config.toml
norm = "layernorm"
activation = "gelu"
fused_qkv = false
inner_norm = false
pooling = "mean"
register_tokens = 8
residual_init = "zero_last"
optimizer = "soap"
shampoo_beta = 0.95
eps = 1e-08
precondition_frequency = 32
steps = 30700
epochs = 100.9
lr_schedule = "cosine"
warmup_steps = 920
Rows from block 4 of a small rotation predictor, named by matrix and row number. Rows with one number belong to one neuron. Each number is 500 + 25 x the weight over its row's rms, rounded and kept within 0 to 999. All counts start at 0. Numbers have three digits each.
After each neuron's rows are labels from the 100 images, of 14848, where the neuron reaches its highest value: "strongest on" is what is common among them. Only what is clearly more common there than usual is listed. The data: photos of plants, animals and fungi (iNaturalist).
# fc1: MLP up (model.blocks.4.mlp.fc1.weight, 1024x256), inputs 86-171
# fc2: MLP down (model.blocks.4.mlp.fc2.weight, 256x1024, transposed), outputs 86-171

fc1.688:524507488481485495501520509490515482455487502548472498511485469503514481504446504513519493486510513473502508506518504505454558523527517535534533488475519480495514514465469468454451528475503514512470508519497520456556481477526515520474496582505515470501506518
fc2.688:494532525511552498481511462486548499537504543484521500461499435464522543489515519510506472507523453489523491502515501499500510530510452493521467494520501490511473453481504510468510542496527541490481492493485477498521542483510498523517520468465477487437487530
strongest on: order Charadriiformes

fc1.264:476531466512490488495549512487499512489482486534517522522537502531497497549534514532495497516561515508499491502454469469552459504510498504535512521547470534527517496470529458532440493453497530507498473488466522534514497475533470525524520481473481517522495529
fc2.264:520529519496473490476531501534490484516506488494518498462508515496526511493464498469521462501467468507531502502527510494477492518505492455481534467460490515451455497496470524471519495484499505496530463517523465483535498531479490488498509483487520488523465461
strongest on: class Aves

fc1.569:492530535522509505505508510530515526465513467502495506553502508523497529510529496492553510500463462478490491493532512479496517493456511489497525530492507569464480480479540447546536484496537507500486484521510496449505532478493544486488456535516478521511525515
fc2.569:521485478466500492487502540478525472508548473475517529531514501486513525521526504484515533519491502515523458486517498517532480487497494533498472521478517452491516560475509510513494463482495546484517512478423489475521514516526500505487468519503505470525490515
strongest on: order Charadriiformes

fc1.479:476518519490499481488500488524489483498515534468473544522485498513459534499454494507508524523486523518507511498508512509470501480476498508489495506435525486556468539439438488493532488518517517504501475519463528475487501486500532517520544493492539457542463493
fc2.479:493473504533467478467506476514507529483509508523522491515493479526509525518498460504439478506491489559522464494494497498470522547549470503481499526548514499504484497564490455525482492520505474518468504460550474474513465467475487515500529496496496487520471486
strongest on: class Aves; order Passeriformes

fc1.175:461479494443475511511525499520505483485509481484521482471486554498520454447508485498497511520484513541485504524503478552545449522482502509545483522488515490457510487542518510479489491504516458485498508523449451498480565508482490536475483527511455459525514477
fc2.175:506506499485454491503509492514519549505466478496506517519488472504481460528490474469510570495486480508480526511513514509493516503533499496498507506539475486495514526441515480555490499490492470549488488523517471528541497507476534509548501449534520512515486459
strongest on: phylum Chordata; class Aves; order Passeriformes

fc1.470:484474480501500470492479476498460472491541501509491509469507449538531534539490473502517514484525484549487523457479490497514492467475480500516535456500460511483495535517506518437506487520501481480469497508479523497486488495501525541438486481484517431483453538
fc2.470:524551494454476484531483426532536475506478504507447497522493499513528508479461464523507503502539493507524498520485470526506517477469497464432518509521513455488475476470491498476494492550497479482489522484457519479478513493492482494535506476491542481521475507
strongest on: phylum Chordata; class Aves; order Passeriformes

fc1.97:497494480484455466501530478488502488487489489504551499475482459501537518505504486487512490511509486519472511448490479494471445505491459469503496512507537523536478482482539493467491464498468470482491485505505487512468508474511514525505471559501497482505523500
fc2.97:511493480472432510500533513482474463484525496523488469510457563528471482470480521494507469504458508512483526485471460498457549500463546478528489475513503517519463498509518521530500500554479532496501516485488528498519494527523477540536545491515524501545530499
strongest on: phylum Tracheophyta; kingdom Plantae

fc1.282:509521481531505477497491508481532523501511483497475489483532536525458491491503529562475505480494538487481491506499528496458479578451506470460513500499484500487497513494524516482502464512514487534499526492513487513449513481507495531477492491470507506505509505
fc2.282:505490496462481443499488491492521512510490487511506502486476462458538485514514497542467508498448460468449512471498545488495519485517472491497494491520485495494486486487511483481485497499514503470499519507499486497534484479491500531485490480490513502495489504
strongest on: kingdom Plantae; phylum Tracheophyta; class Magnoliopsida

fc1.445:520534480486533490500537463502505520480505483471452515503504481500573448485449523499519482479460488479516511506523538484472470542505499525504560466512499507496495501491562535503493519448510476486528491496477479479530489515494476524530502490505503473496506483
fc2.445:474541497461492453490512535516532500467462536502499498468483518525514511499469468540550490530517485509494508454530480491524512506466524522509479498525478512504471482521499486490499505486517503471473468527489512488496496468504506452469456509505469537539475491
strongest on: phylum Tracheophyta; kingdom Plantae

fc1.577:472487485503532531543516501507507515494500521498487527520513542504500557539555486518484481451493461499499526446496457460502499499507505531514497488490491512516510506473498500511519482490494505497506549529498522487472547472504471490498537523493460478541457503
fc2.577:473448516513498481503534549478505531514502525523504513504464510501531490444526506493492479482510465528515517506488535508530506542569492505511510488503515496540516502524497491446461451492480479502473463493470489520479479525534492493504497507527499509502488516
strongest on: order Charadriiformes

fc1.406:495466484501460524496519513534524475492490537515500459499469542507545507485469502491510515490457512497459507496493523475500478497464508546471488483532527496478514498495542483494483510495454521477456514504498516480549462473477467525499470544479521513529508499
fc2.406:521479482505506467493492509552538531510445511481496587509509507511458484478502480477504533525491531474496527480503511494515443545437506523470497560476541474487469489506524469487495465517506548491503486550509484502477490484510499507460515487478480513524519487
strongest on: order Charadriiformes

fc1.430:525490524499461514506490497485516524520475539467555462487500531518475538493449530529485521514446482461486464481529483541483533475490494511536457479519493432524487552458494498502516470535493536522498552458493510485496501481497474501529498478481517453511463479
fc2.430:504505469550513485502506495497531487449543523497479516435496467496476494500473552509519482503467496528502516509469498469476526508482552460496517516472511502545500523501492500511491524481495520544480474514486529523541468479486507451545476482492536487522529495
strongest on: phylum Tracheophyta; kingdom Plantae

fc1.552:514551506479508523487496469435511463582525471485479499518522478498508476485491493507506475536499483535449480513531533497483513509475508536517521502504539516510479521506480514514496564559508513534487480515526547511563520566523502501498489479502512509472495528
fc2.552:475517510522497517484482514513486497502527483517488520491478510548469537485500493491511493495489500549510494512522549479510528526495528483528509507484450510502475510481491453483484551478508504527507472525488531474494514505512492487508465501529504469496521527
strongest on: phylum Arthropoda; class Insecta; order Lepidoptera

fc1.340:524517514490503491495521498505493487487510521500480477536521484497489499431473493509490482503503452507485502504497500515459489439497495516467536494477481512511499499568499526509493509485483482495520501519504528535478474540493485540491530498469514498482481500
fc2.340:506473517470502533489497479509468530501505506507500523497533512524490525451508498538548499520514518507501497451489458503500512511466523515501492491476506564464455537481513518428528505515487466479521489502497511457533504513493479522490523484491476495507498520
strongest on: class Mammalia

fc1.455:527493507477490491500505499477513540513528481504481491477520484556490507493513536480479484509480543517502522537488467542510522502488485493519486541515450493497528499492463494476515525496526517482528509488473478534459506530489499515506480520494506509477508492
fc2.455:496479480472463482509504464485512521485517502470488445528483501481446483493510490536500530549530523536464509519510468499542492533494521500475550492494453481477486508542502540505506504476523467526546511471499484526488488487480492504507495485535500497490519487
strongest on: order Passeriformes

fc1.265:498533481469492470517505476566522519493496498450505494477491493434470455476489492484515510450467490464485507537472543515502478507481542523483458518459536506497476466495537505474520508494524494478450505504521500487510478495503504469544498478531530523540516462
fc2.265:526445525524476502461484490457492483523477568505476528518493466515500529510519510548482485492483531483521478536490514545490458506533500494539481488510507471491489506502453504519497444483524537495511547484538489511550471460517522494512499487496496482519516553
strongest on: phylum Tracheophyta; kingdom Plantae

fc1.365:496519502536480479481549487484523490499491482511506470529472489497486512498481445489537459499489511484514507523567522481476490495493561490521489546523548491459455495512509522501528505521507505511499509475456495477479530498535481506520476527557476519465542454
fc2.365:515465514500474526528516534501513466536485514526550530542473522492483539467510456524519502511470502508511487511483497471475486503472493520499474443458498518506500517512492496511497495476508496479483476508505493488498472477483476481525530533526471500484509459
strongest on: class Mammalia

fc1.254:516546505509532550489515517450568504502499510508490513503472514529559504505499485522533497508493487499533539526470476484478480478501424509534490481528466473553503500514459502470484487475528474549456501543532531481494529470490512528505441467533519503479475495
fc2.254:506506455494488485524471503513495496492490451484529532538507481451449509499540533486525508479508490489490471474502495518521475500460467467465441539520492486477469530506487525485479504564471487485478482504487509487507534530522500469507499507504479503511494447
strongest on: order Lepidoptera

fc1.67:475535515530496486491501477524495471489505497487526483440470480514478497463530483482490517511518517505524548461472498498461551494498489508478560518500483500488484498477505455516477519488500527479508488467501495468505495486488508486499512516491514442503453482
fc2.67:516489493539517498477475471497504516470477480517522470510453525516523514490485502550453514495472500526492513489497518483503509508538453482486501548549572507509503499532456498466457482484482458493472501538470499535483476551494506458475493510563488496512510470
strongest on: class Insecta; phylum Arthropoda; order Hymenoptera

fc1.138:463550504518549475475487450469514530517492460507525500522513482510445455518502507488502474463525493480496497460520534496495536523450482477460527483509501479524492487516494547532507541501502490512483500531544522472517505475530494515502496509507520583524502499
fc2.138:531560470528500502483508537455496496496532488510474492517514516489472460495496497458507484532505525486499539493481511513496503490495501500491524483510531430489532529500521498545508548479486470493492503507484486521518514504482536505453495490446496494515490507
strongest on: phylum Arthropoda; class Insecta; order Lepidoptera

fc1.756:500467531471471494486515468495488537460514467476495534485485479456507527512532518519489526457491566510510525484521506466491507497516486551499548496503487503510481506468486526462511473564523468444471518510472490491501463507472494566461513493474493506544478490
fc2.756:489498547531523520482557489487486485477492474470468486504494493547472485523494478498494464503489497532496501518491511503480500525491508485521509504506437485500471539486454527469517525544510475525526533496512539509536496502543513475504541496466507497524492516
strongest on: order Lepidoptera

fc1.586:512515520506496453502469520500502521488478437486465532514532500491513449501458502525466532543492518479488464532465472472508451475490533461532464527509508538493532548471476515472519503476470550474499453509476517518512458518507464526544524503478524480464499449
fc2.586:516503526475509481516481497516522487477480477476477478513497526521478525467562505550489494519550532462509536484477505520494500553452457561494528511523526500517517498515459485546484481502496475543488520520517521513488522485525506551498507536528470502470510490
strongest on: class Aves

fc1.432:496465501491525509537502532488510476531496463486488522497513467527464447488494470543482508445517473486511475530519506542508513491506509516491496495492509502498481539510513536471474521508481501554510501499507479518473501518518527504541504434507533550484497476
fc2.432:489546460526520482506480525547493504503516470432509499466471515529500472454503523494452524545497521528485525505507484467444519500477480544519549463506455508465523575542458491483459516507546498468512510490477507497505518566529515513465510492486459528484538523
strongest on: order Charadriiformes

fc1.405:456531520500507509489536468462499497490487501510461504501539450453518518520540467490511510514516470468508513479496483494509493489485462490503462532481474517487507472525498472486513486539474506487528524465511510518515461534465518503471514495522476491499475534
fc2.405:523482514545524496463538502499517511496521495517519536480496494490488496468537499529503507445463503511519474573474490457522494514491512518484495512517482453482449462485473487482529508496482497523494492470504531530504499531509512525502519506493499485509498514
strongest on: phylum Chordata; class Aves

fc1.697:466515490477539504507531505491478482527500494529474479487471499499478499526466538539484530475504520528522524539505496444439472498495535453525496496520526453465494488482516495499567489497502486565489516511509444464490508471473507494488491492526480537502485436
fc2.697:452507493498505517498514518557494485512518468455489508502487471506515478491491500478472512482511489500506516529504517465540501432496502497507526523520473514506476472481535535528518484508454502521493500548515485514489493504513482467476468521508483535485520461
strongest on: phylum Arthropoda; class Insecta

fc1.734:477480521501518492466539477518499484434482499514515550480505473492476508524463497456482476517506534556497539501553513535474482526493496515520456482472464540500466507490528503535519484505490483490394518477517504480544489481487473526474524525438527467506437502
fc2.734:557463486485517532505496577568497492485497478511473520504505510532512505523492476493465517531519511484561481480522504456458518481548492520495556499524494475530513510516456453472528486493492521486544466518519519501524481503517533530510469523520488536536517553
strongest on: class Aves

fc1.488:524501527515504492488483498499509510486485512443496514510510501516511504475465504549473503473523485518486461518523516505507493450529479468443488520516513483484531533529496496499510512501515539502467487481494516538533475457511476490484495551484550470502487422
fc2.488:509471486506516501483523491469502513542515494513473539476460528463476493515515481475480494492484489473472550513556480508493530512455500495530473463448522549457508520507475539502541511501512494494514511507486451522521510549519487473515483497500547512532516520
strongest on: phylum Chordata; class Aves; order Anseriformes; family: Anatidae

fc1.142:497494481526501501519498465507548520528472539526538491485435544472490497519471538517499454509484480507464509490545507504524530492496462494526548506540448489483485507491525521477484495491466506505494519544485480535496458498461490517535467549508533509487526472
fc2.142:484504514468487514476473493465503490516500521485492512540508517431462471543474512496500496478518501520498530486529461468480497482565482517477485515479491497550518480526476437488457471492499535507488481531538528460524515506493441497516527490511493523514503510
strongest on: order Charadriiformes

fc1.16:523484505476476484487501489509473520483510522544476488517497510522515492501512490518505514504438509513504518505493515514457462464531498430509482473505489467484476505475483489547504485482481525472472506484528528503527491513502521496491520470485474506516502499
fc2.16:502535488513483481528487480503520478496508478511509481514512476511472482501464482503525502483525502496512521545517522504508474503503532476475515505487501482465515502465538461482491504545562453452470534504467492531487520490522521464496491524508502487513517495
strongest on: kingdom Plantae; phylum Tracheophyta; class Magnoliopsida

fc1.460:484531503454526467477504493517487484520501489496528497526510453483532485525477480456472492495475528519531522503480478486513494478482490509517492493508476458490530502494516456500521507490525498471434533468529513516462503493495485518444449476506526557488485535
fc2.460:494499493499493512517535518501521541453507533541462499522494478478489485540477518535461527518484471522498548513465469499482508454487480488546483527499480470499500504491491485535515526533497484521506471512522506501541509519530502519486462458474491521518504498
strongest on: phylum Tracheophyta; kingdom Plantae

fc1.474:501476477510468477461522523538458475514500489496517518493536540482502495476480500528466505489514514468509540493531541532558451497522545520532497513504507485510497511446522516488557540538447480520489501499516458501530490508516520502503475492474530529471491508
fc2.474:511514522533555494510483522485493481506549485553469448494455551526521516478507488522512528458502494506489496457541489489486526480477498527500438530527520506508506521507512496522501501509483464529480509460499524494446469511509540500479515467475516528464472498
strongest on: class Insecta; phylum Arthropoda

fc1.619:465515496522468502495507476489523448460506502530506479425491495474523514496470533531486492519494468478482501508461517467535476506533508488540473519485506492496497486523513487507490455532512508478521480481508519506497472500510518519534507478484512493552500502
fc2.619:517558473497493482471505491530513500492481479479480521476521493508494511535493527522466492524494464490534522478498520501480468483509555475502488508497499532522451532522535498524472476479479520475517488516503525465496496470506501518573462510459526519515509477
strongest on: order Passeriformes

fc1.637:506500488500517485493530479488547509504488491489491516492500487502504482499451467495514480538496514491461473527503451550538508496487529503508488511481480516579459511528506548520488475513575469543445510513516502504511489446497524502512476480497510532514482460
fc2.637:510533495519555510486524499498490525513444472526504505428520491496553495503527462486441533494489526502534468541539511497501523518468528485482471487544483535493523506505482513491537456489477467511484492512498526451509471488504502487495502519556515463484521490
strongest on: order Charadriiformes

fc1.185:575475493516519482536471457491507473519494519505524466513526455483501490471516528490494494527513474485540507475485545491540531466553479516492452523483518487549475510507520482546480497541516528497504543496529527539499503495516471496501535474516500482509501480
fc2.185:518499465559502532532510465520468503497505529504497484513513519508513467527500526477540509509476420517498507496473501508496466500499510539511495473530501520489500519535497515506507491480507517486471497513493487519473484513495466519499536486484475490492463496
strongest on: kingdom Plantae; phylum Tracheophyta; class Magnoliopsida

fc1.204:516531461480502508533499457515499493470476487470489459499474504533534476515507499488518512509514478472508513514460476468489453521525540498487479500505496494504532520504510489479524503489519518491533533529502461551502546524527486496517466511457497498513537446
fc2.204:530509549506510489494529471527490482516505544561511501475457507514516485519515510481495511489471459474500519491540492498503518482512534513537514479489503494511439445513511482519432522530526505500460523504464458486440479506517482496511482515488471517488513472
strongest on: phylum Tracheophyta; kingdom Plantae

fc1.742:528494525553472470473516513530502493504517499497505500560493517498467450497476498482536463471473490503509551474486513493524466460523529484481521504457484493510485535491475509515523511432467511525549490477509462471517504513531520527469489496472480463500508517
fc2.742:477534482511458514494499475485494473468518471469485437526508471497479453497503500464504491497529432432501486476491518480549492523491500500502453481505523538508516477516506478493511516476507499498488481453514510500451509481515556530487492521474481469454481540
strongest on: kingdom Plantae; phylum Tracheophyta; class Magnoliopsida

fc1.120:520491534477480526515500505528579476555513486509502492478491517500509469495497464468519501491514478542516515510513503474518507520517512494543461533493495496494516493452495467492480498479470490489469477465506504519446524534501511500492513519485511524532477506
fc2.120:515509491477514511481501489495506508536503468496543518474520504539527506517507514458523449496508520523492535457522519532505480487509498479517456531494485508539549489520454525519546469529510519482513482479480488490459486520505446500540506531520538528537520518
strongest on: order Passeriformes

fc1.177:523504505484501489457434462484536535571488484521528488471501508506488494481502493499531510509500464496495498482473469498505542499511516503510465523461490460476522494493544492488518505510532535509509478508477491545497489544502464517490503495491474483470496530
fc2.177:517500464522509502499541480519516491467481516487513532506418526530513510437506451486482519523506490484486497511529493501519533566481509481488502438541500491492526492484461490497468518440540508474521490531494475477562515509496470523534460529469493523483476488
strongest on: kingdom Plantae; phylum Tracheophyta; class Magnoliopsida

fc1.435:524531512500459491480452489424473454507499498469507496469436486474493485495512504525505493491494515511482460502470517563489499544482554552522534517498537509541472510528544483500500491523523478499547504506493465521515446498479481487470476505523477529468536512
fc2.435:488493457517498535483531474547473475462493553513478462503441500507477499508418465460465518500477472547498549542487487470506503475457568500492527485502509502479491513495517454488544540464476464488513479510465487486493499517493556494474498526499482500466528498
strongest on: phylum Arthropoda; class Insecta; order Lepidoptera

fc1.178:510489475481528530533474500509543468480474505496472461505486474518503532486523563497490479502467464488513516478490497500495517507488481481447491482502482512489494474548481510502510513473467523499463511514497487541488509475540470512501487534481480474507499506
fc2.178:491480515518515525503522494491508511508490460492492462505489462523472497506521511465488526503485463517500458542500526474529520506506498470466511499497485551503483506487521465503498504498488467536477544508512541498470516497481514483478498514510485508492495517
strongest on: phylum Tracheophyta; kingdom Plantae

fc1.450:501500505516485472485494498512476492508510451546498509506477550494477505488544516525490519481483494522463466488504518480496536519519458493484529509475472510464474548509536516531486515521523504517543503492503458530517539507536452474457551487492490506510494447
fc2.450:506510530532495481483479457520527484462519525518517465509491458490531485522499532484494461464539509527556499481542520494500511513513460498555521519506521527574526487502537477514503509504497512526493497492471489467516521531533497496475564493482473481489514520
strongest on: phylum Tracheophyta; kingdom Plantae

fc1.585:518489489498484499512443455515475506479497469528516507511503485493519528495524500477477524475512495515493484530477511563466518532509493527497510522482518523437493506453496490483511482521503491484510528445492502493507475477514540511482504500546522567538503518
fc2.585:502511519557524490477524473507486504488491460528470486505508455493530516533445528525521473501516521474558562495523534504499500482517531482517562479513530538501501536516525551492518558473490519496512477521484458488506472539480460474454465523494545547484484519
strongest on: order Lepidoptera

fc1.172:508492504512533489493491496481550476505475512506489481540485511502462486546458491532519517575451534512478503490470525475526505521528521492482496517461529507497469507516488529567561538512517478479489488534499548470517504544500476515481504478485499521494526462
fc2.172:514526514548552456488513443483469478493519492485513519467513449500517497482489509504481511489476531489522545472489485466500505520485516462482474494528500529500478523527509471534539515474504505467476507534471492485484457464481500483470500508544535483524467523
strongest on: phylum Tracheophyta; kingdom Plantae

fc1.713:526474507485535519447523497461495465507483484521516471539470512489508479497498541516501514458497499468477515527494445530513526486524471529543490505527517491479483511491515555501474521497471516467513490506513559515495510477503471510466457530519498491501533539
fc2.713:477526508500479449464478517444500500502457540481496488511524506485483519511517494460507531481498512491500483489507521537480518488508472523539498499495469491499506571501466555511542465510505485477538479463480498503519525546476486509527509499468494476503510527
strongest on: class Aves; order Charadriiformes

fc1.176:497488494481462493476507508497505483480482477493535550519510478521518477504508522485470534450472505498446506534503492494494503531512499518551525492484499482491503516498520518474513487528511477498501501540544515471521490535477473505498506513478502491512498491
fc2.176:493473511490492475530473497531436509521524519509486496475503490514460485503541504477488503500519493463537496492502495496502492491523541525511459497535500509505522525523525508540441526517505529525485487534517491502478483485503504515527505464501487533543462534
strongest on: phylum Arthropoda; class Insecta; order Lepidoptera

fc1.765:496479516500495448480511468504466540480510516479501524454529526470480472529519474475549531501502453510504484506496483529500487552501509465538465516474538444466507548490498538426503479488496497522503526542493523535468475494535454487488483467524521513496483519
fc2.765:465491469461481547518481483490553519493479469505484507513490508496546511538512532464549541504542528565475490495517542497536489491534502475498519472460460523506493480509508517528501508490505499507490531498516567464517547469477524523473523497455509509525485478
strongest on: phylum Chordata; class Aves

fc1.712:494498526504469516454456497514521495524492513496447487476527496505509478495514486535500481498485489530517436501444525530502505483517572506481465444530505509504461507471511546497525498493482501425496496503497515527523496479501480480460509496525488529486482485
fc2.712:505536501473488471497505552504449504484512509482456547550523487495502542505458504488515526527550493483499500514514513513535481537490491479494535552479461501452544484481491509562473481533487510522550458523497520501518549507479521487479497457511525508493534428
strongest on: phylum Chordata; class Aves

fc1.753:514528491478491526502453524509487505477485468453478477483492498467464491457539518510508512481459445498491500527559512503488516497520500472509485487535522503516486533506462474506494503489491500507488549476472522498454483464472520501479498514497501533481494531
fc2.753:534522525500522506489470466466495493519504478526503486505533498480438456498466503522501505489519492492477508456557498517471504435504531490503493532502497524500484505471517529523474523489510453490488497554490516471509520502466491495494543494517513481536523481
strongest on: class Aves

fc1.738:458491507530488498503530501485525513470475472463521450498544521497512499485475505550492508475493506499516512529468559472476507457521506521482469536472461472525497470483532489461510510493471436505495504509506489466491462439517531526483470486553517561529483451
fc2.738:477476482494502472507516512451505490514504524484516478533501503535508555524462474508497491488521492555503489527513522429525518486501497530496539515505538495479526537505500482481504487520512484491523495507512535489488468505474519532507526515517490524521473458
strongest on: phylum Arthropoda; class Insecta

fc1.301:481515521511516493504538480528513501500486467474485479525494501498477485492460543453504527461500516538494488511518522504492479510550444506510502498502476524503501482504553473502479500523471485445509481539514479488539483501482518467489523482536450507530468450
fc2.301:514495506499490509480477508466505497525541489528521459563477561508500494536497521524507518468518542544552534536511491495549498554530493481514500527528451489485474496515490548485508518520473478508517514547467542497514489508507496484554518508441499516474483482
strongest on: phylum Arthropoda

fc1.99:486531483553509522520466436505502546421485502466489492489451515514496491472497468512520529523472522523500471513489540453496436538454488499498517501512475478526514547526534495518481524517488513499491487500427530492508444498513504473491506480533524507479473513
fc2.99:515503511491522533463501513501515531517506515526497484510496555530474498542484518486490477493494540492468523455486514471502509514508485455535479481528510517470528455507536520505483467504506534541495481511517463506515505520496516487519504480454483496501522484
strongest on: phylum Chordata; class Aves

fc1.525:555499515504492478498485469489543484483515507506494475517478466497525513470511495473556499499518452485480511530496494522452514479516475537502512522518571481481498466470515484496497471510502484495420485492485477505514498521546466506577490555522509503494516463
fc2.525:492513529513521497462489505499495481561493459495518528492500525496481533506539510531490488545507497492502502517515486478461486510481485500463513487487521474483497528497560536522524461518485510504475480495515490529489487516481506498481465499491493530505513486
strongest on: phylum Chordata; class Aves; order Charadriiformes

fc1.725:503489482509510504495474482488465494522463475505452499485526494529496504494486539512478496540521462518523457535472472533501478459477522493480524497514487513489540535461480534471490510501449510479509469489485496492485443546480480480470477522518498522473515513
fc2.725:441499503473528493492525511493470476465516467496505499519447523487459464531511506489534476546489489498491468472514521550521515526507500506489516485487507487520490520503502536488547517516492498515520514502470459499501485518483491514477533466490437488488455507
strongest on: order Passeriformes

fc1.618:532490519522465473498506492480453514497492473530492482488504499550501528474453520468521505523537532450510512476502509488513494491510528534522527514486499488524508459459505535497529495531462519496525494502510522476522483530526563481529526473515539512445437470
fc2.618:520513506451508486483533518486485502530514538543498478496473511464503488515499513529470492497477500488481541545482541478523514467492509539521467487566534535506502523505528480509533455495494513505481498519571520482487512512453494488482499475517564526490459497
strongest on: class Insecta; phylum Arthropoda

fc1.368:477486491480466482488485546500484480460455492539489503508503516508494495510490514490488518489507476489436483468464470494507489474520522505462474504487495437464496499554518478489490557502464460538523493494491487468486480509471509494513477526506517518510480489
fc2.368:527485511484474467507489480491527523495529495485538530491511514528513488517466471513484517472529507509448480503516484509513483480494514532481491480515531551476528475495531487480514450491488486511448481483505496559471472452476521529473515485474498520486500544
strongest on: phylum Chordata; class Aves; order Charadriiformes

fc1.449:544499509523484475460562471537506508481540534498532509464488501504491476518480497523574521499520469538537434503488507532456456528452524491520455472520502526480520500523474501481492514565535505555514495508531469497524458479494525540512472489481538460476504474
fc2.449:470485473474514530496468505459509519487509492574529480497474467486517486545508563540522504479497486505453557509514533487506500493536506494531521509476515507520515525506521476514504500451487481550489529530544504512517482524541512501474474486497499528480544519
strongest on: kingdom Plantae; phylum Tracheophyta; class Magnoliopsida

fc1.429:545479523506509524514527497470520537475486483547502491516524491513489507462485480510487509457510513506485511509506497526506477511501554537489557509536514467479503521537488507480512491472500510459492474491514467562460497532524487505484531473477499496496525501
fc2.429:474458526493506496464483433545522477469539507517505501515490504498511467505520477519502484476485502484512509494557495506446544493487501547523509516447482516495490493515550502548527545491464471454470498521488512452512518509495490481536489531489496522505489539
strongest on: class Mammalia

fc1.102:523468472479507567525460507474472509484521526498553482489557446515514472530467483535488519488498504524512527518454483486510523439533494504494462488504538476490517501537498475471492503516510493545503512480474513498517458518512465477511472502509522518492469504
fc2.102:471499516528494509481482472470479525515481512515506553494504484486481483497481511488456489433523503501507453461533482488514499470459444508468489471504506540571475461560447464488486493537494506488504507537514447471503479489470470485499502469485502512476538522
strongest on: order Charadriiformes

fc1.281:455495492464480509434488499489497506525497509531484532458482506490526480547508467496523502491520526531493487508488499490490487469484488482546474491448499530477507491524486569497530528486527464497514493487500532497525495503495512527465481530500525471486486475
fc2.281:511526482515479479505510481519522523535493505505519488461493463478521472516523525533510496494517488482463534502463540486510531493487495493484545511479514410499506462505517464532546463447506516527570525519493552490516518479531497558499484534463495516518506493
strongest on: phylum Arthropoda; class Insecta; order Lepidoptera

fc1.225:495482461479517468469515514480473477507485497486496532515536461495567450518537487511508502511497522497505539468539568507486494542509509532471484474487542502491476503522500518504469519474532474442502469468524561512480484540466509489515482478522480474493494466
fc2.225:535518493480523505479489521494523522488490520539481499483538511484513546493526490534516484518527507491461525487482485464446493480487451482488525489460528518495528482449533503480521558492522480514526499473479482496522516483501525531536516498541543533521503527
strongest on: kingdom Plantae; phylum Tracheophyta; class Magnoliopsida

fc1.190:509498481497501501473486474521496547478514544499491546480490431499478478523479472507536482481471561458535496486509507530450507480511520506530509518529511496522466517501482473518546526505479504456498541512465469489499538494541473458493487494490475510489533492
fc2.190:529481497497485485473458490495497482487485483458481496502512508510521503470517459557454451493497521526541538482482527466478517490499490526513513484502489537519480523487503485495495506503465492498488536489522496510510451495468521510494490535532487522469451497
strongest on: class Mammalia

fc1.390:488508544522516508516458492486511472478531502499492484518496512500465486571539452499492531467485486486454571553516537479514451485511493501504514489502519505488486459512523510527511502503529527516494533515479500488518496481487484545517490489497459501480500480
fc2.390:516511495479519447444489475494507483565482513490505495481528470522498492524491503479514495469512531514463459534482479468517489492531553523486548495507463516478501506512517530481486487453527503525506523508486555532476530505492538518487436489503510536469524514
strongest on: class Insecta; phylum Arthropoda; order Lepidoptera